From a checkpoint of a small image denoising model: 40-pixel images, widths [48, 96, 192].
Rows from block 4 of a small image denoising model, named by matrix and row number. Rows with one number belong to one channel. Each number is 128 + 24 x the weight over its row's rms, rounded and kept within 0 to 255. All counts start at 0.
After each channel's rows are labels from the 100 images, of 14976, where the channel reaches its highest value: "top examples" is what is common among them; "colour at peak" is the nearest of a few named colours to the mean colour under the peak. Only what is clearly more common there than usual is listed. The data: microscope photos of single blood and bone marrow cells. In brackets: how many of the 100, against the usual share in percent.
# convs0: first 3x3 conv (model.mid.0.convs.0.weight, 192x192x3x3, each kernel summed), inputs 0-191
# convs1: second 3x3 conv (model.mid.0.convs.1.weight, 192x192x3x3, transposed, each kernel summed), outputs 0-191

convs0.59 [ 96 120 104 147 119 131 132 149 138 154 120 129 125 135 109 134 127 107 121 124 143 178 138 133 123 129 111 100 161 104 120 143 151 125 103 103 128 127 164 107 166  96 109 113 123 162 151 118 109  99 139 141 156 118 133 119 125 123 123  92 144  94 151 126 135 119 103 156 126  96 117 160 155  99 157  99 135 139 171  68 130 154 146 113 154  79 158 135 167 103 144  86 188 118 147 117 132 119 124 151 135 126  77 118 111 121 143 126 121 122 115 102  51 114 114 136 147 132 126 125 110 143 107 139 122 157 155 101 174 111  70 149 128 141  87 123 135 143 141 137 172  96 122 150  93 143 128 137 130 145 105  71 153  76 131 119 122  98  78  86 154 140 126 151 123 149  97 129 110 109 127 149 173 125 100 107 174  96 122 140 156 108 126 106 119 132 170 156 177 147 111  97]
convs1.59 [ 97 127 132 100  93 157 211 134 110 106 135 149 101 131 126 117 143 115 126 145 158 129 156  84 118 125 182 105 121 117 154 133 114 125 108 118 151 101 118 127  94 157  78 137 110 162 102 146 152  94 108 109 126 104 123 116 148 142 124  90 132 120 112 143  48 126  92 126 118 129 132 142  89 121 100 140 111 111 126 111 152 102 107 131  87 143 131 123 126 136 144 125 108  72 108 136 110 145 113 149  96 156 175 130 171 105 106 105 155  94 111  93 114 127 135 140 143 148 136 134 179 119  90 134  59  58 119 117  92 130 125 104 150 126 148 137 139 128  99 124 140 111 138 160 178 155 150 151 105 119 128 111 109 119 138 179 105 170 114 128 151 128 119 114 145  93 148 131 113 138 110 118 129 137 106 135 106 123 121 114 163 103 100  96  92 152 125 113 111 120 123 124]
top examples: cell type: segmented neutrophil (75 vs 20); smear: peripheral blood (49 vs 16.2)
colour at peak: purple (60 vs 30)

convs0.143 [115 164 114 120 120 118 150 153 135 121 158  77  83 135 116 134 178 106 128 130 102 128 129  72 151 113  90 146  61  99 140 131 139 115 111 122 132  92 100 138 111 113 145 149  74 104 140 155 133 102 132 123 124 117 120 130 119 117 141 139 129  93 147 127 148 152 123 139 128 132 126 160 169 132 137 105 160 161 132 156 114 120 157 127 139 150 110 130  88 123 108 139 172 111  63 114 156 120 158 138  79 125 118 155 142 173 125 140 107 126 158 113 121 105  97 142 142 102 115 160  79  90 149 125 122 145 150 106 102 133 116 108 115 150 115  96 114 123 122  82 128 141  90 139 163 148  99 145 103 141  80  58  87 119 144 148 125 116 119 119 117 112 106 165 153 169 171 130 126 148 116 139 110 151 126 165 119 110 129 106 166 136 147  82  97 114 158 160 146 131 133 103]
convs1.143 [150 132 165 128 116 120 113  69 128  97 153 193 127 122 123 115 115 123 201 133 137 143 127 115  19 134 162 168 152 107 144 166 140 158 119 135 101 110 126 128 189 102 120 115  88 155 135  85 124 135 113 130 133 132 116 113 144 149 110 130 119 128 132 135 144 151  91 116 125 149 121 130 104 113 121 133 142 128 113 120 136 133 114 128 104 137 115 133  48 135 119 117 141 120 146  91 116 117 143 128 141 127  80 131 141 105 148 138 136 109 113 153  96 134 149 121 145 128 129 169 112 153  90 108 112 139  99 106 117 135 134 118 139 131 165 131 119 162 138 117 106 148 136 177  94  93 152 125 122 127 142 130 126 117 164  81 154 143 110 193 118 155 126  82 105 110 108  97 127 157 137 104 128 112 144 107 125 125  85 101  98 119 111 160 107 170 143 136 113 162 125 117]
top examples: cell type: segmented neutrophil (50 vs 20); smear: peripheral blood (35 vs 16.2)
colour at peak: purple (60 vs 30)

convs0.189 [128 139 113 125 136 114 115  91 100  98 128 122 162 112 135 129 130 169 103 152 141 117 126 111 157 118  65 148 147 125  77 150 163 132 113 126 123 143 180 135 131 126 152 107 158 110 102 140 158 132 130 100 118 162 157  90  85 144  77 105 110 148  98 137 114 123 152 128  98 184 131 166 164 145 113 102 117 114 106 114 148 166 119  93 120 118 136 108 141  88 168 137 175 130 150 169 125 152 134 140 175 136 141 161 121 138 119 165 111 128 176 124 127  98 118 153 159 122 113 162 100 159  98 101 164 139 133 128 157 123  91  99 113  75 121 131 137  88 134 117 134 119 103 139 131 154 112 110 136 146 171 136 115 125 118 101  99 120 123 125 158 160  96 115 111 120  96 127  96 124 148  89 122 108 119 128 137 133 145 152 146 178 145 110 167 150 120  67 130 168 127 105]
convs1.189 [130 123  99 128 174 118  88 109 123 117 125 183 119 158  84 123  89 154 100 133 133 125 160 143  83 122 173  98 130 119 120 108 138 113 166 119 117 120  91 134 128 105 120 139 146 127 148 120 100 110 151 122 141 174  99 161 137 115  81 118 151 110  97 128 162 112 108 157 129 145 113 144 128 126 126 124 143 183 148 123  92 133 173  95  94 133 144 118 127 145 100 170 128 136 161 133 117 153 130 130 171 182 129 130  99 144 149 111 130 121 140 101 114 148 159 110 146 143  92 100 171 101 169 131  99 156 133 145  79 126 138 105 114 140 150 124 132 163 123 143 153  80 117 119 134 113 134 110 138 135 105 119 139 149 155 110 180 137 120 140 118 166 130 111 156 140 147 100 149 128 116 163 147 112 103  76 173 154 134 144 131 195 156 154 121 110 140 106 132 129  72 157]
top examples: cell type: segmented neutrophil (48 vs 20)
colour at peak: black (30 vs 2.5)

convs0.186 [117  94 147 127 116 114 127  83 125 106 120 106  84 152 163 105 122 111 119 104  86 108 120  87 142 122  88 149  86 166 140 140  89 116 143  96 126 137 117 138 129 123 163 144 121  95 126 114 143 104 161 135 134 135 141 134 109 119 130 139 105 123 132 116 113 153 137  96  95 107 170 143 167 150 100 110 110  66 145 128 143 136 104  99 113  91 130 126 102 111 111 160  83  86  82 109 168 146 159  99  96 119 136 119 109 107 137 137 106 133 135 126 123 133 109 147  78 139 114  97 141 101 112 128 103 122  66 143 189 116 122 135 121 116 157 137 130 113 115 110 104 111 103 129 118  96  93 163 109 142 157  78 118 128 115 106 136 141 124  79 119 118 128 149 119 110 118 138 134 152  96 124 114 147  80 123  99 168 133 138 148 192 108 125  75 105 139 164 174 125 111  97]
convs1.186 [139 131  92 120 155 134 162 119 135 151 119 113 178 126 108 132 141 163 125 132 133 117  97 110 150 122 149  60 152 115 116 136 119 152 107 147 152  74 164 125 123 150 114 132 102 130 119 146 101 100  69 160  97 134 107 120  91 139 116  42 130 139 144 127 168 115 196 172 119 109 106 142 108 207 152 125 112 137 129 107 136 123 110 109 122 131 137 104 123 125 118 140 137 107 124 113 106  88 128  96 118 119 131 117 125 137 131 126 133 147 119 171 126 137 127  67 125 118  93 144 169 140  86 135 155 116 147 140 175 115 163 100 111 144  88 117 121 157 121 139 127 135 128 137 104 104 107 128 117  94  95 162 104 163 133 145 110  94 143 123  99 134 137 134 144 114 132  96 120 130 170 144 157 158 163 140 100 148 131 127 117 109 119  83 166 157 111 104 118 147 109 105]
top examples: cell type: erythroblast (84 vs 14.3)
colour at peak: black (71 vs 2.5)

convs0.191 [118 131 169 134 119 122 171 139  81 145 125 123  93  85 113 141 120 106 121 100 163 125  83  92 127 151  83 132 178 103  96  93 138  94 108 119 137 152 111 140 158 112 108 117 129 104 101 146 124 106 146 121 129 123 189  99 143 103 116 150 189 131 126 168 133 127 144 103 142 124 112 154 150 130 135  68 136 111  84 120 126 163 114  90 112 100 101 109 119 129 134 114 126 145 176 143 112 157 125  94 125 165 145 108 116  90 160 155 128 122 123 116 144 148 125 136 133 137  81 136 172 161  91 128 107 136 143  66 139  99 110 111 127 106 130 100 138 125 129  80 162 154  99 142 122 148  75 122  98 102 122 110 121 113 124 118 124 126 140 137 140 133 120 123 139  93 128 161  98 126 117 110 139 133  96 115 138 150 138 105 124 164 133  97 128  87 138 116 183 116 185 100]
convs1.191 [134 101 175 109 145 144  82 111 122 139 105 133 135 146 161  83 134 114 116 147  98 125 165 148 114  96 120 128 166 101 154 190 112 102 117 146 174 131 146 128  86 120 105 125 161 127 130 138 101 140 118 107 126 152  64  88 110 126 165 143 115 122 160 112 109 140 142 172 182 104 116 129 111 156 114 132 107 142 103 101 125 122 121 119 144 119 146  94 146 158 118 139 126  66 152 130 144 127 181  78 138 121 153  94 167 134 111 131 116 136 122 146 123 149 154 125 135 101 159 120  67 182 106 133 150 103  90 175 157 141 144 127  90 142  81 110 130 141 130 183 145 120 129 111 154 148 130 184 127 110 143 131 139 149 148 166 138 137  78 110 110  95 133 140 105 142 139 138 113 149 136 150 141 117 139 110 131 121 112 107 135 136 133 155 138 138 124  95 126 133 155 109]
top examples: cell type: erythroblast (56 vs 14.3)
colour at peak: blue (53 vs 16.1); black (30 vs 2.5)

convs0.149 [152  74 122 151  89 103 132 130 155 103 146 134 124 114 126  93 108 121 126 109  92 185 140 132 144 150 116 104 130 122 145 153 145 156 211 178 123 104 138 148 111 151 124 132  87 102 121 144 115 112 135 133 116 133 125  99 101 116 110 147 135 128 110  97 126 142 105 157 130 110 154 146 137 152 155 113 128 127 139 175 116  90 182 131 120 123 108 122 118 101 145 159 143  84 102 119 113 145  93  98 155  99 133  80  68 136 130 115 115 148 138 122 115 148 110 138 162 139  82 206  90 105 149  97 139 182 137 111 142 109 140 118 158 124 129 162 109 124 111 117 118 123 125 163 130  90 119 141  69 135 142  81 114 100 138 116  89 140 104 154 139 142 118 129 123 145 130 153 130 184 126 127 129  90 140 138 135 135 114 100 129 116 107  93 148 102 121 119 145 123  93 131]
convs1.149 [129 140 138 137 148 116  89 112 141 140 154 112  91 100 152 137  74  91 119 114 136 151 161 124 138 130 116 136 134  95 117 136 147 113  25  29 152 154 136 165 128 115 128 127  94 125 107 115  99 103 131 108 158 125 107 156 118 123 121 132 142 125 127 130 125 142 106 120 123 111 126 122 140 130 140 136 152  88 103 186 150  92 141 142 132 138 163 122 181 147 133 151 157 131 125 168 132 115 137  98 105 118 114 133 111 129 100 113 151 132  86 140 124 100 145 140  79  94 140  76 180 118 129 113 100 126 155 149 118 179  68 168 126 132 163 103 111 122 134 122 129 110 119 108 127 131 146 137 126 141 113 130 143 135 173 156 122  92 129 111 137 107 107 124 176 130 153 152 124 154 141 173 151 107 106 132 129 141 134 130 119 160 111 118 133 158 151 137 134  92 146 122]
top examples: cell type: segmented neutrophil (63 vs 20)
colour at peak: purple (65 vs 30)

convs0.49 [113 114 139  82 137 119 148 131  72 121 110 104 171 138 106 100 131 117 100 149 122 157 119 114 109 130  55 155  88 127 122 108 136 131 157  93 100 133 141 152  97 136 149 135 124  94 118 129 115  85 106 149 125 104 117 143 128  75 140 139 132 117 126 169 110 117 105 122 148 118 176  82 187 130 108 159  67 117  80  86 143 103 140 158 140 138 106 106 103  98 137 120 119 149 123 139 100 142 136  97 113 148 114  72 148 139 138 126  94 131 115 127  82 127 116 153 115 154 142 126 152  91  93 146 129 132 140 158 104 147 127 138  88 121 102 104 153 107 129 132 105  90 133 146 141 109 104 129 137  97 132 100 147 127 118 123  85 101  58  95 132 144 115  99 118  78 124 132 138 144 113  99 110 136 115 151  80 130 131 137 109  99 134  93 145 113 126 108 114 103 155 145]
convs1.49 [109 147 131 141 120 117 158  90 186 125 144 116 128 131 170 140 140 126 111 142 131 142 142 100 133 102 172  98  83  95 173  91 124 127 130 112  83 118 110 142 180 123 105 126 153 145  58 171 137 127 143 101 104 150 137 166  86 155 113 143 125 115  87 111 146 148 123 161 130 133  97 186 145 105 114 181  88 117  82 146 120 129 136 148 109 141 151 130 126 152 129 154 164  77 131 107 133 125 158 130 151 150  85 104 119 130 133 149 128 124  99 132  96 155 123 116 118 120 126 142 127 161 132 113 125  99 113  88 131 128 121 134 125 122 111  91  96 121 109 141 122 142 128 106 157 169 151 105 118  93 100 121 137 132 112 129 121 181 122 109  89 154 162 137 162 144 148 122 149 111  78 121  99 150 139 124 102 116 179 141 129 127 165  94 109 168 121 122 154 153 127  98]
top examples: smear: peripheral blood (65 vs 16.2); cell type: segmented neutrophil (48 vs 20)
colour at peak: purple (64 vs 30)

convs0.159 [116 161 118 165 102 103 118  99 140  52 108 112 103 105 168  87 148 130 164 123 109 176 102 133 123 151 135 160 110 163 140 126 120 135 129 139  99 100  93 118 142 106 157 140 124 102 143 122 135 150 173 106 141 123 152 159 111  81 107 114  87 121 129 134  68 133 118 155 160 106 109 134 129 133 100 161 122 146 127 116 136  75 106 144  90 171 144 133 100 176 145 133 145 127 103 120 168 106  99 111 119 130 122 162  77 101 147 114 132 134 157  99 132 146 122 138 140 141 138  81 157 137 142 105 161 163 110 133 105 125 140 121  93 111 109 138  82 144 123 168 103  68 135 113 122 103 130 156 144 150 117 125 150  93 151 105 129 138  92  82 125 121 128 150 155 130 148 100  98 147 120 146 181 143 124 120 119 149 158 153 147 123 127 154 121 134 146 168 145 136 125 149]
convs1.159 [149 118 117 136  90 153 106 118 121 116 132 165 144 114 143 128 125 109  99 132 126 113 180 131 123 152 129  97 128 159 113 110 142 160 133 133 162 126 137 137  94 145 135 145 102 139 125 126 150 114 135 105 137 107  94 163 124 102 117  87 145 119 121 142 214 154 117 133 123  67 127 131 120 134 118 198 141 145 116 100 136 157 128  96 143 114 135 116 146  99  83  95 149 120 122 141 129  97  92 157 126 123 150 120 114 158 132 124 136 139 102 130 109 129 168  96  96 112  69 138 106  82 123 123 118 153 118  52 116 122 130 104 143 130 161 160 181 126 116 126 123  80 186 106 108 112 116 119  97 109 159 176 112 127 136 159 127 134  99 157  78  98 133 135 105 120 139 133 106 134  79 149  81 102 121 117  88 136 126 113 103 134 113 143 125 113 134 124 165 112 124 108]
top examples: cell type: segmented neutrophil (47 vs 20)
colour at peak: blue (46 vs 16.1)

convs0.179 [123 117 159 133 137  98 109 117 166  75 159 145  80 126 146 145 130  99 185  90 136 144 131 106 145  95  94 173 100 133  77 122 161 116  77 113 137 128 119 103 163 139 142 135 139 128 136  96 141 117 133 128  92 170  86  98 138 121 120 130  78 129 128  88 150 123 143 111 124 138 100 129 126 125 123  98 125 148 103 129 161 156 152 128  95 122 141 119 125 114 150 171 131 144  96 115 103 126 118  92  94 140 149  87  97 140  64 147 134 100 124 129 128 145 143 114 137 144  93 187  77 118  91 101 150 111 126 133 160 124 139 124 103 120 119 140 130 138 162 131 112 125 155 122 108 137  96 113 157 136 112  82 133 152 105 146  95 147  81  85 142 134 133 132 104 140 128  99 132 134  90 128 145 109 126 140 164 108 149 136 127 203 173 134 135 145 145 158 142 120 134 141]
convs1.179 [109 102 122 107 162 136 136 158 107 142 134 170 126 197 122 118 133 136 112 124 132 135 101 122  98 133 131  93 125  92 140 123 171 153 160 115 195 124 108 112  70  97 122 168 114 163 139 140 128 149 144 106 123 138 106 154 136 119 125 123 204 122 133 138 140 125 128 118  89 184  79 135 115 139 130 134 154 176 126 139 110 127 130 130 111 115 132  71 127 145 122 173 129 127 140 110 109 118 125 135 133  90 125 124  73 140 118 147 111 129  96 118 147 162 160 125 131 157  74 117 137 112 133 101 163 105 127 117  86 158 159 121 123 132 149 106 115  92 106 106 114 132  95 102 136 149 184 104 145 153 125 100 156 103 160  83 160 115 126 114 117 166 123 124 163 145 137 148 124 142 150 144 163 122 112 119 125 113 159 153 111 130 109 169 158 113 108 112  98 135 109  89]
top examples: cell type: erythroblast (36 vs 14.3)
colour at peak: black (66 vs 2.5)

convs0.111 [135 152 131 130 126  90 108 137 119  94 121 154 114 142 129 115 122 139 102 133 116  88 173 125  84 144  98 143  98 130 113 115 162  97 151 136 137  98 122 132 153 129 122 109  89 107 111 133 135 125 162 129 120 111 174 122 126 125 172 116  98 143 137 133 141 106 151 214  63 134 143 106 139  87 145 189 129 133 114  97 152 121 165 151 101 117 140 137 159 118 106 139 127 118  99 107 145 137 149 124  97 101 125 119 126  86 157 128 158 133  86 103 157 173 159 143 132 157  81  94 105 134 119  88 149 184 104  84 154  88 142 112 132 115 133 157 124 121 134 161 129 130 129 132 152 119 149 157 126 147 119 102 124 101 164 127 140 142 144 131 130 132  83  86 149 136 121 125 148 103 149 120 164 143 102 126 110 168 158 116 112 130 120 141 113  94 125 149 181 183 136 114]
convs1.111 [127 127  83 106 129 128 121 132 132  97 117 125 127  88 101 127 156  76 114 151 153  69 190 114 176 120 132  89 178 146 120 124 102 127 131 122 169 129 129 119 148 132 118 126 130 143 148 129 130 112 133 119 124 113 110 152 142 131 105 135 134 163 144 144 132 148 108 138 122  82 107 143 120 126 174 178 146 135 116 118 140 121 145 105 176 132 142  99 117 144 140 118 137 169 103 132 116 138  94 140 143 154 144 123 140 128 141 129  98  99 107 108 126 133 141 126  74 119 128 146 131 142 121 137 118 247 130 150  92 141 154   7  91 151 146  83 151 122 118 157 112 103 127 142 137 131 162 121 127 126 138 147 116 147 131 131 124 109 156 110 122 109 162 128 116 125 125 129 103 120 104 119  84 133 137 132 135 127 101 134 126 124 112 143 100 143 144 146 100 127 102 125]
top examples: cell type: segmented neutrophil (61 vs 20)
colour at peak: blue (67 vs 16.1)

convs0.37 [117 123 165 126  97 112 170 170  96 120 125 106 128 120 184 141 141 127 150 125  97 153 103 109 110  99 103 147 142 147  99 117 128 122 149 110 116 140  84 124  94 142 211 152 126 120 121 153 101 120 168 128 104 135 144 144  80 103  92 117 129  80 157 146  95 139 111 110 169 124 124 141  67 116  73  95 135 136 124 107 114 104  99 117 125 131 121 149 107 121 111  90  71 137  61 121 115 155 142 122 141 117 109 128  86 151 112 139 117 132 141  99 155 118 104 135 107 122 129 102 140 105 108  96  97 122 126 115 110 133 112 113 100 118 111 163 100 140 135 112 115 110 160 142 102 120  92 130 176 151 115 141 133 129 130 127 135 108 113 130 176 129 139 133 119 112 110 100 114 102 100  95 132  94 113 112 100 122 174 130  92 103 105 130 163 117 127  63 145 152 105 136]
convs1.37 [ 78 111 113 171 130 159  82 120 125 102  94 100 153 135 106 108 149 191  94 117 112 150  92 113 138 145 127 101 129  93 143 127 105 127 136 161 144 105 111 151 175 168 121 154 127 146 120 121 184 109  96 108 154 172 152 123  94 119 131 121 149 119 166 127 193 106 140 179 142 100 142 115 127 155 136 152 155 141 140 102  87 180 103 138  99 129 133 114 116 153 118 187 118 132 136 113 105 122 157 132 129  75 136 129  89 123 127 116 125 129 134 141 100 170 120 142 130 123 115 144 159 113 102 124 124 171 133 114 201 147 122 160 112 134 141 135  89 114 113 144 167 114 115 129 135 103 157 130 134 143 137 137 136 122  91 139 156 170 113 146 108 145 106 148 141 118 151 183 149 134 145 158 118 167 109 147 154 133 117 110 123 167 134 127 138 130 139 133 146 121 150 156]
top examples: cell type: erythroblast (34 vs 14.3)
colour at peak: black (67 vs 2.5)

convs0.29 [ 98  93  80 109 140  98 167 139  76 157 130  98 124 146 129 105 130  87 142 148 121 122 112 145 102 140 108  95  62 128 106 167 140 127 130 120 181 176 155 125 122  98 152 119  86 111  96 128 111  90 138 151 139  95 106 110 100 124 156 122  93 138 130 123  99 115 118 117 146 147 112 134 129 118 103 111 146  81  83  62 115 113 103 127 141  86 108 139  93 122 117 125 110 178 146 119 144 122 107 129 104 176 123 134 126 124 158 101 134 150 152  97 134 185  95 131 121 148 115 126 132 125 107 143 119 129 178  61 156 124 120 122 134  86  99 123 104 106 143 141 151 112  90 125 139  93 148 139 121 156  96 133 106 121 139 133 137 109 119 143 155 128 117 120 132  92 120  82 127  97  95 133 135 111 125  88 150 108 126 112  93 110 129 120 114  92 115 123 114 134 121  85]
convs1.29 [161 135 148 130  99 146 114 119  62 119 139  90 154 136 134 159 165 102  92 145 110 131 148  82 125 104 160 143 114 148 119 112 127 113 141 148 131 112  84 131 114 164  93 160 120 120 109 135 145 108 105 115 128 135 112 111 135 135 105 144 108 163 126 136 113 176 203 165 125 118 147  99 119 120  97 146 110 149 108 101 117 161 137  99 134 109  95 129 157 147 144 136 144  85  83 143 128 147  83 112 101 105 132 159 141 111 115 137  94 140 150 141 146 108 122 138 124 170 103 126  94 188 159 119 115  94 105 175 136 119 123 129  87  86 143 125 129 140 147 109 125 113 109 102 144 142 141 148 128 126 159 134 128 139  93 118  97  84 144  90 151 107 141 105 130 124 162 108 119 138 129 133 130 161 148 106 156 161 132 134  79  69 120 143 116 158 142  60 116 118 103 138]
top examples: smear: peripheral blood (79 vs 16.2)
colour at peak: pink (85 vs 18.5)

convs0.173 [125 111 139  91 122 139 127 179  87 108  95 137 109 108 102 130 116 157 117 156 141 152 120 101 161 131 134 121 117 125 126  92 148  97 112 146  91 151 148 135 140 130  87 133 152  92 119  79 115 180 136 138 104 131  91 154 143  73 153 136 114  97 147 129 114 121 135 132 148 127 169 120  85 119 119  74 125 124 157 147 142 137 176 140 129 126 149 126 112 164 134 131  92 145 150 115 149  88 111 117 141 134 117 112 163 126 121 108 119 163 152 154 101  95 123 121 130 162  96 142 157 140 132 155  87 100 120 148 125 111 151 156 139 176  87 144 174 101 105 155 164 115 192  85 123 172 112 155 121 119 114 110 170 123 111 139 117 124 150 142 111 108 137 113  88 111 122 150 143 163 103 104 127 115 144 153 122  94 131 119 141 126  75 116 172 138 132 102 126 157 138 180]
convs1.173 [ 90 127 135 140 118 130 136 101 142 155 118 158 144 146 105 132 152 122 106 140 170 110 121 136  98 143 140 141  85  75 113 120 117 120 136 128 146 111 115 122 159 117 157 119 107 123 139 166 150  77 174  94 111 122 123 137 123 119 111 150 159 143 108 118 154 164 144 120 129 150 123 132 161 145 113 103 127 139 144  95  93 158  92 142  97 132  82 150 145 122 162 146 122 172  90 149 149 157 147 127  97 154 109 103  85  98  95 140 154 108 128 102 106 173 151 105 159 131 155  97 140 118 104 132 147  76 122  49 139 145 124 155 145  75 129 165  94 134 157 111 177 145 133 166 151 132 151 140 150 153 143 147 143  63  74 124 115 124 122 131 104 144 138 130 125 135 106 136 157 109 102 134 109 156 118 104 119 145 155  87 154 154 135 151 115 141 121 147 128 154 118 155]
top examples: smear: peripheral blood (80 vs 16.2); cell type: segmented neutrophil (41 vs 20)
colour at peak: pink (76 vs 18.5)

convs0.157 [130 156 153  90 134 121 122 124 176 110 145 144  93 128  97 100 144 135 114 128 157 100 139 147 115 120 144 127 172 131 147 156 106  97 107 160 159 169 164 143 139 115 106 144 143 125 151 143 164 153 128 129 103  85 148 126 126 124 135 116 139 107 137 109 137 136 141 130  68 127 177 129 153 125 106 137 151 144 173 100 148  98 106  94 129 121 150 143 150  96 125 127  62 104 164 141 123 128 117 128 183 114 139  72 116  83 122  78 117 145  95 149 145 169  67 163 126 118 124 100 125 131 113  89  94 132  79 126 147 119 126 127 125 117 100 104 150 119 173 138 105 132 118 126 132 106  97 122 126 143 142 119 133 107 144 123 112 161 146 106 138  94 117 161 115  68 138 125 164 120 143 135  92 114 161  91 132 111 108 131 163 173 141 143 122 105 133 146 132  88 111 170]
convs1.157 [119 110 131 136 150 141 151  94 126 147 142 120 153 128 134 123 113 148 107 152  61 114 152 112 136 141 129 160 186 160 142 160 125 142 156 115  82  86 144 124 206 136 176 114 138 152 141 110 117  84 172 107 113 142 151 169  86 183 119 142 139 118 122  96 137 137 132 107 126  90 100 123 109 157 132 128 153  94 156 161 116 138 125 108 139 122 127 137 118 119 169 114  98 130  95 112 125  93 136 144  94 104 129 152 122 121 156 138 105 136  96  74 101 133 121 107 156 162 108 133 115 130 169 138 129 121 143  93 127 147 130 158 103 169 143 157 128 149 132 123 144 110 131 105 124 150 125 174 163  92 138 128 140  99 141 156 135 133 126 108 158  94 142 127 151 139 138 126 173 124 109 101 155 153 107 150  79 128 131 151  88 137  98 111 110 145 156 107 105 188 134 102]
top examples: smear: peripheral blood (53 vs 16.2)
colour at peak: pink (78 vs 18.5)

convs0.44 [141 120 134 118 144 140 132 101 123 117 141  97 126 152 151 156 134 120 122 122 150 117 102 107 117 118 104 147  69 123  73 159 111 135  72 134 108  93 114 110  99 107 149 125 111 158 143 115 135 108 132  98 107 173 148 130  96 117 115 117 171 100 153  90 123 112 123 124 114 109  90 150  69  52 142 117 129 137 124  37 155 163 119 101 103 139 144 127 105 106 100 145 140 119 119 112 119 137 154 155  75 149 132 115 109 158 128  85  90 106 171 120 121  98 157 101 135 106 131 101 117  92  83 131 126 144 122 104 143 149  95 128 115 111 113 126 123 100  78 106 142 138 117 128 130 138 142 113 117 130  87  83 108 144 128 107 118 108 124 143 126 119 162 120 141 166  96 131 103  96 122 130 137 122  89 119 125 130 103 124 149  98 182  89 101  92 130 127 129 124 127 137]
convs1.44 [140 118 146 144 156 132 118 148 137 163 125 136 162 131 155 125 182 132 140 116 114 161 123 101 154 118 150 124 110 141 150 133 134 162 162 128 141  92 148 121 134 134 105 112 137 110 106 137 133  91 134 151 111 163 104 137 124 112 143 131 141  73 172 132 178 148 126 112 127 193 144 131 120 176 126 165 127 122 116  70 125 127 130 149 133 121 119 102 113  83 123 152 154  81 101 122 139 163 135  76 147 112 179 119  91 125 106 113 146 156 103  99 103 105 137 122 132 134 131 169 111 155  94 129  93 123 138 149 136 116 153 116 116 110  85 111 121 156 128 170 106 163 120 108 181 127 128 124 121  83 153 120 142  82  90 154 132 168 126 124 117 173 134 110 136  92 188 159 141 127 121 123 173 122 139 136 118 108  59 144 138 102 152 111 123 156 145 147 136 115 139 132]
top examples: cell type: segmented neutrophil (74 vs 20); smear: peripheral blood (61 vs 16.2)
colour at peak: purple (82 vs 30)

convs0.17 [111 122 130 104 113 115  99 137 150 123 129 132 120 146 103 155 120 137 146 119 126 171 131 122  92 124 112 174 129 100 140 152 154 125 190 128 121 126 131 109 160 118  93  96 155 166 112 124  98 134 150 102 136  95 156 114 131 141 130  98 147 127  82 136 143 147 128 139 111 127 194  80 128 103 144 130 142 118 169 130 105 105 151 121 110  72 159 121 112 125 150 120 184 159 111 132 115 118 138 156 119 136 113 127 106 116 160 135 110 140 124 122  39 116 157 174 187 115 135 124  71 155 163 142 154 135 129 126 135 122  92 143 137 159 138 130  95 144 135 114 163 154  86 120 165 128 132 130 120 115 123  99 123 108 115 104  99 136 150 106 121 110 125 113 125 137 122 141 164 128 127 114 175 135 142 134 132  91 146 145 105 150 110 119 111 139 167  32 145 121 139 140]
convs1.17 [121 143 118 126 126 118 196 124 127  80 126 137 142 153 127 108 122  96 178 177 148  90 101 141 135 138 134 132 112 156 122 126 120 112 125 129  98 138 100 144 117 105 120 122 137 146 130 147 123 124 146 141 105 146  96 200 188 101 126 123 125 132 132 142 111 124 103 100 112 136 161 182 120  96  81 113 159 127 148 131 156 104 135 144 107 103 134 108 123 111 142 127 123 104 154 128 161 150 153 103 114 129 103 147 134 138 141 109 135  95 116 104 132 140 110  76 132 149 144 105 153 117 136 134  86 121 109 190  79 106 147 126 140 139 161 164 143 130 142 111 107 111 128 134 164 142  90 166 133 130 134 124 151 166 176 171 109  69 102 110 138 143 157 176 135 148 118 117 107 107 109 114 130 136 118 105 108 104 109 148 185 118 173 137 106 125  74  94 134 133 101 107]
top examples: cell type: segmented neutrophil (72 vs 20); smear: peripheral blood (46 vs 16.2)
colour at peak: purple (64 vs 30)